{"hop_length": 160, "mlp_ratio": 3, "shared_expert": false, "width": 192, "steps": 2800, "lr_schedule": "linear"}
Rows from block 5 of a small sound classifier, named by matrix and row number. Rows with one number within an expert belong to one neuron, the router's apart. Each number is 200 + 20 x the weight over its row's rms, rounded and kept within 0 to 999. All counts start at 0. After the name is the row's rms in percent of the matrix's.
After each expert's rows are labels from the 100 clips, of 14976, where the router gives the expert most weight on average: "strongest on" is what is common among them. Only what is clearly more common there than usual is listed. The data: single notes of musical instruments (NSynth). In brackets: how many of the 100.
# router: router (model.blocks.5.mlp.router.weight, 16x192, trained with AdamW), inputs 128-191
# gate: expert gate (model.blocks.5.mlp.gate, 16x192x192), inputs 128-191
# up: expert up (model.blocks.5.mlp.up, 16x192x192), inputs 128-191
# down: expert down (model.blocks.5.mlp.down, 16x192x192, transposed), outputs 128-191

# expert 13
router.13,103,224,184,215,176,213,181,216,208,172,200,193,161,175,225,213,192,208,217,225,190,231,210,167,195,177,220,222,187,170,163,208,206,197,178,226,190,195,179,256,191,213,198,217,202,181,175,185,166,169,228,176,166,212,231,183,194,177,195,196,225,197,212,165,198
gate.0,141,198,218,200,215,251,188,236,193,197,169,216,187,157,213,202,212,174,183,212,195,209,201,209,212,235,199,209,198,183,179,219,188,194,194,150,177,222,221,227,194,231,206,189,186,208,178,197,178,162,158,178,214,219,216,199,219,210,202,192,208,208,213,177,190
up.0,143,201,207,230,222,257,190,242,231,196,194,167,221,177,182,185,193,185,180,216,186,180,208,194,231,229,190,208,233,181,177,189,179,201,194,135,174,210,254,226,228,202,194,188,185,205,202,186,196,174,190,192,192,214,206,211,186,166,226,182,192,211,207,164,196
down.0,125,202,184,212,196,166,212,218,139,196,207,221,210,212,214,213,189,202,214,190,187,220,193,187,187,198,236,196,174,207,204,194,199,224,223,210,192,222,191,194,210,195,224,189,209,249,227,219,188,207,147,189,178,212,206,213,201,165,195,186,223,227,223,194,226
strongest on: octave 6 (42); octave 7 (35); guitar (31)

# expert 3
router.3,104,181,212,208,162,196,200,218,206,252,209,196,176,180,199,185,218,236,220,198,203,184,194,238,219,169,211,195,165,178,172,208,185,198,202,206,178,162,169,199,202,193,239,224,193,182,211,220,190,197,217,206,219,192,208,184,195,176,181,176,173,193,207,243,193
gate.0,078,198,201,211,172,187,220,162,198,226,184,195,190,173,182,180,203,210,187,210,197,225,171,195,208,213,192,205,203,219,229,166,162,223,209,178,201,181,199,177,207,196,191,172,199,184,179,212,227,173,139,195,207,203,199,205,183,245,210,219,208,203,206,194,227
up.0,084,156,183,190,207,212,193,209,187,219,185,197,207,232,225,185,205,175,220,187,193,186,214,205,211,181,181,185,185,183,176,217,229,240,200,218,215,216,195,194,188,182,214,195,201,240,192,207,223,225,264,171,184,184,172,198,207,226,214,245,202,177,171,175,181
down.0,087,177,211,215,186,183,188,242,191,240,204,232,192,178,202,189,204,174,189,191,228,208,211,168,207,192,228,205,203,191,184,247,212,218,187,206,185,208,220,185,218,201,180,177,205,218,193,198,187,224,174,200,229,180,193,198,206,199,213,194,205,202,193,183,205
strongest on: octave 7 (87); mallet (49)

# expert 1
router.1,105,223,207,175,196,192,209,185,209,187,180,223,219,182,175,186,232,169,178,195,208,177,207,206,206,234,188,195,186,219,244,194,210,212,183,173,216,219,229,172,210,185,237,184,180,200,192,185,210,198,172,197,162,204,167,215,215,206,217,170,192,183,207,225,226
gate.0,107,206,187,196,226,189,220,183,221,165,220,206,213,207,183,209,222,182,185,188,207,166,209,235,202,234,226,191,208,158,194,171,211,187,226,203,197,208,223,227,200,190,208,216,194,187,229,199,183,224,206,276,209,204,237,215,209,189,235,207,177,212,208,223,198
up.0,114,185,179,227,187,177,215,192,220,207,232,193,200,207,223,203,196,220,203,194,212,202,215,199,179,232,188,215,163,196,140,200,223,215,221,183,219,171,189,221,171,187,212,178,199,170,204,233,183,216,164,217,225,206,215,200,198,208,200,186,204,214,213,199,195
down.0,102,197,163,199,179,160,212,178,174,232,209,201,214,206,220,244,189,213,193,242,223,233,168,204,226,173,210,190,227,204,240,202,170,205,181,187,195,208,211,233,204,209,208,171,211,204,203,188,206,202,216,176,214,197,211,219,192,174,178,194,236,191,174,207,192
strongest on: acoustic (90); vocal (75); octave 3 (58); octave 4 (38)

# expert 5
router.5,100,202,207,191,205,195,208,167,193,173,189,191,184,172,185,221,179,165,221,178,251,198,167,202,175,215,224,168,166,232,164,185,209,195,167,190,192,180,213,217,168,200,178,224,183,242,185,207,211,193,208,210,182,168,190,216,179,220,180,222,172,211,210,195,181
gate.0,095,184,190,185,176,196,204,223,227,248,183,164,213,194,204,215,208,195,170,177,210,215,159,228,198,224,174,178,186,223,216,160,205,190,203,179,198,190,256,260,207,200,224,206,203,228,184,195,204,201,193,215,248,172,206,207,186,195,201,216,196,178,176,209,177
up.0,091,194,229,205,239,203,179,193,160,168,234,251,188,213,209,176,211,184,195,228,179,209,231,176,188,179,222,208,210,178,198,201,191,235,189,230,192,221,160,159,201,182,164,198,224,148,203,215,193,203,235,199,187,192,184,201,191,217,200,212,175,214,211,196,200
down.0,105,209,196,222,182,183,224,196,202,204,171,184,226,233,210,204,230,211,192,183,189,214,180,244,206,185,209,178,190,169,188,211,201,188,185,210,215,212,217,229,179,226,236,219,214,212,191,176,171,207,220,200,199,227,183,214,201,184,186,166,188,171,190,206,213
strongest on: synthetic (70); bass (62)

# expert 15
router.15,103,171,204,228,228,186,188,206,213,229,197,204,184,193,229,181,225,199,231,252,207,220,228,201,221,201,197,209,193,216,188,192,225,224,182,180,171,227,178,195,199,174,195,206,235,188,185,221,145,184,225,164,169,208,232,196,214,231,174,176,189,167,178,220,176
gate.0,120,229,227,220,192,182,194,193,195,228,200,215,216,203,184,183,181,185,191,204,227,205,199,244,205,170,223,241,202,175,161,189,201,227,196,216,173,185,224,233,181,216,196,201,164,200,195,193,202,191,226,217,214,199,213,206,196,231,145,197,177,213,245,182,200
up.0,126,173,188,177,224,241,227,201,202,209,170,199,200,202,221,197,196,179,187,231,200,189,195,204,202,216,181,195,198,210,215,224,190,166,179,210,208,230,173,151,243,193,207,213,181,159,232,164,217,216,195,197,212,180,158,194,215,169,228,193,232,174,174,233,192
down.0,108,208,181,186,208,176,212,215,203,195,213,235,210,220,171,211,205,178,205,233,214,231,216,235,197,218,234,200,229,238,224,223,214,180,202,180,170,184,182,204,178,195,244,208,201,206,187,217,233,215,188,218,165,208,194,217,206,205,228,198,196,249,232,186,197
strongest on: octave 7 (52)

# expert 6
router.6,101,199,184,158,205,220,225,230,213,161,168,211,165,229,246,190,185,213,189,193,180,215,196,209,185,206,193,197,235,194,228,222,237,202,201,226,192,196,187,197,181,196,149,207,217,230,188,211,198,207,211,231,211,180,231,171,187,190,176,226,174,178,209,183,155
gate.0,098,217,163,200,178,204,163,213,215,195,181,195,188,201,226,137,203,200,205,215,234,183,185,226,242,199,186,216,193,185,167,226,225,201,204,216,200,192,209,209,232,212,201,210,199,190,204,224,242,224,185,176,207,205,216,189,201,252,209,202,201,222,159,217,179
up.0,096,208,203,199,192,181,185,231,207,210,177,230,178,218,219,164,218,219,184,204,207,219,219,215,194,218,181,226,209,184,221,131,223,214,185,199,195,191,214,214,199,203,190,232,174,197,213,208,223,217,188,180,229,203,211,195,205,243,203,237,194,225,187,234,185
down.0,097,218,231,245,196,231,214,187,211,156,234,203,232,184,190,217,178,205,217,219,188,192,207,201,215,182,173,187,189,208,220,220,206,203,195,202,247,187,167,215,201,185,210,176,209,198,194,204,184,225,209,183,171,217,210,175,184,150,154,208,194,166,200,202,203
strongest on: octave 6 (37); organ (30)

# expert 4
router.4,095,212,203,199,205,201,196,208,167,180,204,161,178,210,205,224,200,217,216,193,206,203,194,213,161,205,209,216,234,180,172,212,177,171,200,189,219,212,216,213,213,220,199,184,200,190,195,216,208,215,202,233,214,213,240,211,190,217,240,217,207,227,210,172,186
gate.0,092,200,225,215,205,164,182,200,185,182,211,201,226,199,213,224,149,219,191,213,160,206,162,212,238,212,202,219,204,188,213,238,206,198,190,182,198,200,197,226,195,164,207,211,166,196,163,185,195,221,212,177,204,207,182,191,213,188,188,194,206,224,245,214,227
up.0,093,211,214,215,192,164,205,200,187,208,217,202,186,176,218,200,211,228,203,218,173,209,166,203,213,205,178,203,189,194,184,215,225,158,222,167,204,155,195,208,198,176,209,195,204,184,183,200,202,214,201,164,192,214,171,200,197,153,174,187,217,195,218,205,220
down.0,094,204,217,167,204,194,207,190,202,220,206,212,172,151,149,174,186,168,235,198,185,165,228,230,186,201,194,205,213,181,231,174,177,222,197,184,204,246,234,206,195,207,221,188,198,183,175,205,224,175,227,191,190,186,208,221,184,208,148,197,201,161,216,200,209
strongest on: synthetic (85); bass (63); octave 0 (29); octave 1 (29)

# expert 11
router.11,102,174,183,167,190,202,182,220,185,168,190,186,205,226,166,187,166,209,181,197,188,221,208,226,203,191,200,242,222,233,234,203,186,231,211,168,223,203,205,213,164,209,178,198,169,183,215,170,239,202,206,190,201,183,210,217,203,228,160,176,237,215,210,160,149
gate.0,083,250,196,212,189,219,221,176,177,181,211,187,211,203,243,203,203,207,236,199,187,188,216,177,190,200,209,170,190,214,188,181,178,193,192,174,173,200,214,215,223,243,173,211,214,195,196,187,183,193,244,232,191,207,218,208,224,149,179,215,186,233,215,201,219
up.0,086,188,208,189,201,192,199,191,197,194,229,206,185,177,217,206,206,201,208,205,180,180,226,205,164,182,240,180,192,201,206,205,202,197,176,220,218,192,192,176,236,203,169,198,216,210,186,237,234,194,224,160,176,208,177,234,206,173,224,176,215,237,176,199,238
down.0,086,214,201,187,210,233,196,186,214,221,201,196,216,212,208,166,191,227,199,206,184,201,223,186,210,195,180,169,189,221,193,194,210,206,214,210,168,228,178,213,208,195,201,177,213,201,195,192,233,222,200,217,226,224,246,187,192,226,187,206,223,173,168,206,191
strongest on: electronic (97); organ (96); octave 1 (72)

# expert 10
router.10,103,161,194,220,171,196,211,233,181,199,179,193,229,193,219,182,217,180,183,192,198,215,190,184,194,174,167,177,201,184,184,182,222,184,217,210,194,161,172,200,210,224,197,207,216,185,202,197,186,210,207,185,194,186,245,159,219,189,183,177,190,180,182,201,212
gate.0,117,208,205,217,185,196,165,188,192,173,215,204,208,191,234,249,197,186,198,174,186,205,225,230,196,193,221,178,215,206,158,180,154,216,208,213,193,188,226,226,205,210,181,203,174,229,196,205,212,186,189,163,191,202,184,194,235,196,188,184,185,213,186,196,189
up.0,121,190,192,216,228,195,181,183,210,195,219,198,223,194,222,243,188,185,215,184,169,208,230,234,202,216,200,164,188,210,163,198,174,209,197,222,153,181,225,218,197,209,175,222,191,197,188,177,189,179,189,158,180,199,190,197,228,199,186,174,200,202,189,185,192
down.0,121,214,218,222,190,166,197,211,195,224,223,192,193,217,156,211,186,197,198,197,190,186,185,187,172,204,173,193,194,187,196,214,192,209,190,216,180,190,219,212,223,263,215,213,218,174,187,232,201,178,232,199,183,186,227,224,209,205,215,199,204,181,202,205,207
strongest on: octave 5 (60); synthetic (60); bass (45); instrument family: guitar (31)

# expert 7
router.7,098,197,204,186,183,204,208,183,189,258,186,193,252,188,196,242,189,167,227,208,182,203,204,228,201,216,204,218,193,163,194,192,192,189,234,207,199,220,168,189,238,226,183,216,191,184,169,197,184,193,200,175,225,169,176,177,185,206,208,212,187,184,211,195,176
gate.0,076,219,197,189,222,180,208,199,203,192,234,219,195,202,226,170,212,221,190,170,207,181,183,208,247,194,176,186,194,178,187,189,208,208,215,217,220,186,194,236,227,200,217,198,210,163,176,212,230,178,199,198,177,202,172,220,189,198,191,209,210,193,220,189,219
up.0,078,177,187,189,204,214,200,228,197,166,225,178,143,195,165,205,191,206,195,164,177,196,207,178,192,200,192,224,191,180,223,214,203,224,188,182,190,209,164,227,181,193,206,218,199,219,178,185,190,187,160,202,208,158,211,201,236,197,163,182,184,195,192,223,231
down.0,079,170,183,193,195,197,207,196,211,193,229,238,191,180,225,198,211,242,225,200,204,163,201,190,230,241,186,210,219,208,215,174,214,200,221,206,219,178,202,211,215,248,142,175,230,189,244,171,226,203,223,230,194,184,198,209,190,172,209,180,183,175,214,206,176
strongest on: octave 4 (53); octave 5 (47); keyboard (40)

# expert 14
router.14,079,230,205,174,183,164,234,175,187,228,193,215,200,195,236,229,215,196,206,191,215,200,221,200,224,199,187,169,152,215,164,178,210,242,208,194,213,212,208,205,183,169,191,192,199,202,213,209,188,202,206,217,179,216,196,170,210,159,223,219,148,186,237,217,195
gate.0,116,225,185,219,187,201,185,222,191,201,182,197,207,194,199,193,206,223,200,207,213,208,172,205,185,220,181,239,166,189,195,196,226,209,199,185,169,191,193,194,215,239,214,215,199,159,223,192,179,191,209,207,184,196,224,202,199,194,213,178,184,199,190,158,225
up.0,110,199,208,186,217,194,183,193,207,226,195,197,168,213,209,218,184,200,197,198,229,205,209,190,183,199,218,231,235,233,216,183,161,220,217,203,224,205,205,233,216,178,217,222,198,202,214,183,190,180,171,225,203,192,207,222,228,181,207,184,223,203,199,190,189
down.0,111,185,231,204,212,229,208,215,191,239,220,210,186,224,195,184,204,175,176,208,185,222,206,240,200,170,223,213,221,203,249,198,201,201,160,196,232,175,181,172,197,195,199,205,188,223,189,209,187,192,206,215,198,173,191,180,182,217,166,192,232,196,180,186,218
strongest on: octave 5 (47)

# expert 9
router.9,100,207,170,213,194,236,225,180,219,210,214,185,205,182,194,196,193,192,187,202,202,220,165,213,193,172,199,200,213,170,189,201,206,197,189,239,189,220,186,184,190,208,203,206,203,190,195,233,188,218,199,181,194,212,169,164,169,178,209,196,194,168,205,209,197
gate.0,083,205,171,190,193,145,204,147,198,171,194,216,183,205,202,172,188,217,187,232,184,196,183,172,227,201,174,206,186,197,202,231,232,208,196,193,155,233,217,179,192,193,230,207,200,251,224,233,217,212,206,197,193,215,242,182,226,187,177,189,193,220,186,206,179
up.0,074,194,255,161,192,181,174,190,184,205,199,205,206,177,185,184,206,214,192,220,198,205,185,200,190,196,193,189,203,206,205,212,190,167,211,216,187,202,214,217,190,222,196,232,183,192,194,197,192,191,189,202,197,191,171,201,217,157,197,204,195,264,243,185,224
down.0,080,188,191,251,238,204,202,246,176,207,215,196,210,217,164,235,177,205,164,191,216,190,207,191,218,220,208,210,216,225,171,173,235,180,181,187,183,197,218,186,208,164,181,204,202,223,204,208,206,229,183,173,228,219,187,199,196,205,208,222,223,219,225,207,203
strongest on: mallet (52); octave 6 (51); octave 5 (49)

# expert 2
router.2,099,215,195,158,222,175,218,186,201,178,180,213,193,182,184,179,200,190,200,182,177,197,223,186,234,214,175,158,200,182,203,230,202,199,186,204,179,216,208,206,195,193,219,179,248,197,172,193,216,230,187,184,204,199,207,203,199,194,211,193,176,211,221,206,224
gate.0,102,200,180,227,188,199,198,243,181,192,212,183,185,208,207,251,203,204,167,206,174,199,177,220,192,196,187,186,185,167,168,195,196,198,185,190,205,189,225,202,204,169,243,227,212,192,189,217,225,221,191,200,214,179,202,211,225,160,147,183,188,211,172,210,217
up.0,107,212,162,191,166,183,201,192,214,194,201,227,221,219,201,186,206,190,210,178,191,195,211,235,198,202,181,199,196,194,219,175,206,179,194,230,205,196,173,237,195,192,226,200,223,188,220,192,220,261,217,209,229,193,194,188,180,196,166,201,197,225,227,202,187
down.0,102,225,198,190,215,217,217,227,236,198,207,200,200,175,179,155,178,177,213,186,233,202,217,211,217,227,188,209,201,189,232,183,202,204,199,191,193,190,184,169,215,200,234,211,189,177,230,217,197,183,214,205,182,201,195,183,206,219,211,194,151,198,189,211,225
strongest on: acoustic (62); flute (44); octave 6 (36); octave 7 (34)

# expert 8
router.8,104,220,217,181,186,211,182,222,207,185,195,228,200,198,177,199,211,184,193,160,196,200,220,178,184,190,204,211,217,225,226,226,204,206,194,200,179,215,196,201,208,209,184,177,180,203,207,185,193,182,165,218,189,195,194,216,206,208,195,191,214,183,166,220,183
gate.0,102,211,162,204,156,164,222,202,209,187,199,193,196,175,206,191,199,211,163,173,214,236,185,176,183,216,189,197,178,231,213,232,193,211,247,204,199,220,213,190,184,212,217,188,225,182,191,213,227,215,196,179,189,188,185,214,243,219,225,204,216,201,197,215,203
up.0,100,187,234,211,196,186,231,224,226,202,174,186,190,168,196,204,212,215,176,205,170,190,193,224,213,221,196,190,198,213,197,235,149,208,200,196,224,212,227,177,224,221,193,202,231,188,193,222,206,175,182,197,178,213,208,190,216,210,162,205,187,212,193,189,177
down.0,097,204,179,233,193,195,211,220,168,237,230,207,210,170,196,208,195,206,199,204,211,219,217,206,219,188,184,230,221,203,190,189,238,179,206,235,179,205,201,194,211,223,178,187,164,228,194,185,207,220,211,219,154,188,226,208,185,193,166,251,175,201,216,200,212
strongest on: keyboard (51); octave 1 (34)

# expert 0
router.0,099,235,206,219,214,224,166,201,171,199,229,196,178,194,188,193,212,216,231,218,223,203,198,164,230,194,161,206,228,193,199,191,199,189,183,200,208,213,218,193,215,186,209,230,189,178,202,169,196,187,197,199,225,206,182,213,188,196,228,200,175,198,193,204,235
gate.0,083,230,221,192,183,192,199,230,215,192,196,210,192,204,205,183,214,217,194,197,168,202,155,200,186,209,165,202,177,202,176,184,188,222,200,207,204,190,211,199,206,181,214,228,218,219,181,164,180,214,202,172,233,189,186,189,191,153,191,176,174,200,162,197,210
up.0,087,204,187,223,198,191,213,191,174,189,191,234,180,222,197,173,189,186,183,194,147,203,206,180,215,191,184,225,229,213,178,191,206,219,208,187,168,235,202,198,149,201,228,175,204,224,214,231,173,207,194,222,180,159,206,215,187,191,228,223,222,218,186,192,210
down.0,088,210,252,188,215,198,165,210,214,204,165,236,171,216,197,168,172,197,219,218,228,172,201,194,178,202,229,194,195,212,187,213,223,190,219,222,253,215,205,211,197,200,229,208,199,198,205,198,197,182,246,211,229,189,169,193,179,203,213,216,172,196,214,212,193
strongest on: string (38)

# expert 12
router.12,104,183,230,218,159,169,210,203,181,241,210,191,223,173,186,207,238,213,187,203,204,155,178,188,215,209,183,154,163,216,177,197,198,193,213,181,187,191,204,179,209,173,198,222,184,197,192,209,177,221,185,189,203,197,209,169,220,198,192,205,173,201,202,237,235
gate.0,101,202,210,180,168,205,197,206,186,199,177,189,214,185,195,197,156,174,201,231,205,216,198,179,216,165,201,215,193,178,225,188,207,199,183,190,209,174,202,161,219,193,173,193,210,174,201,166,206,219,229,198,214,209,210,203,183,230,188,184,243,185,224,195,142
up.0,100,198,200,208,186,193,203,185,178,184,183,221,207,216,211,181,177,182,204,217,213,246,199,179,184,217,215,227,176,177,197,191,173,207,208,182,209,245,201,160,170,205,176,210,212,187,187,182,200,241,212,179,216,238,207,181,188,221,194,216,214,213,211,176,165
down.0,098,249,162,183,235,226,227,199,211,201,205,202,171,212,206,211,206,207,194,226,244,204,179,211,210,191,198,252,216,202,171,201,202,198,164,163,195,172,217,203,216,194,221,220,192,209,239,198,208,173,239,183,167,191,189,211,170,198,178,188,211,182,214,221,207
strongest on: acoustic (61); octave 4 (41); octave 3 (40); brass (34)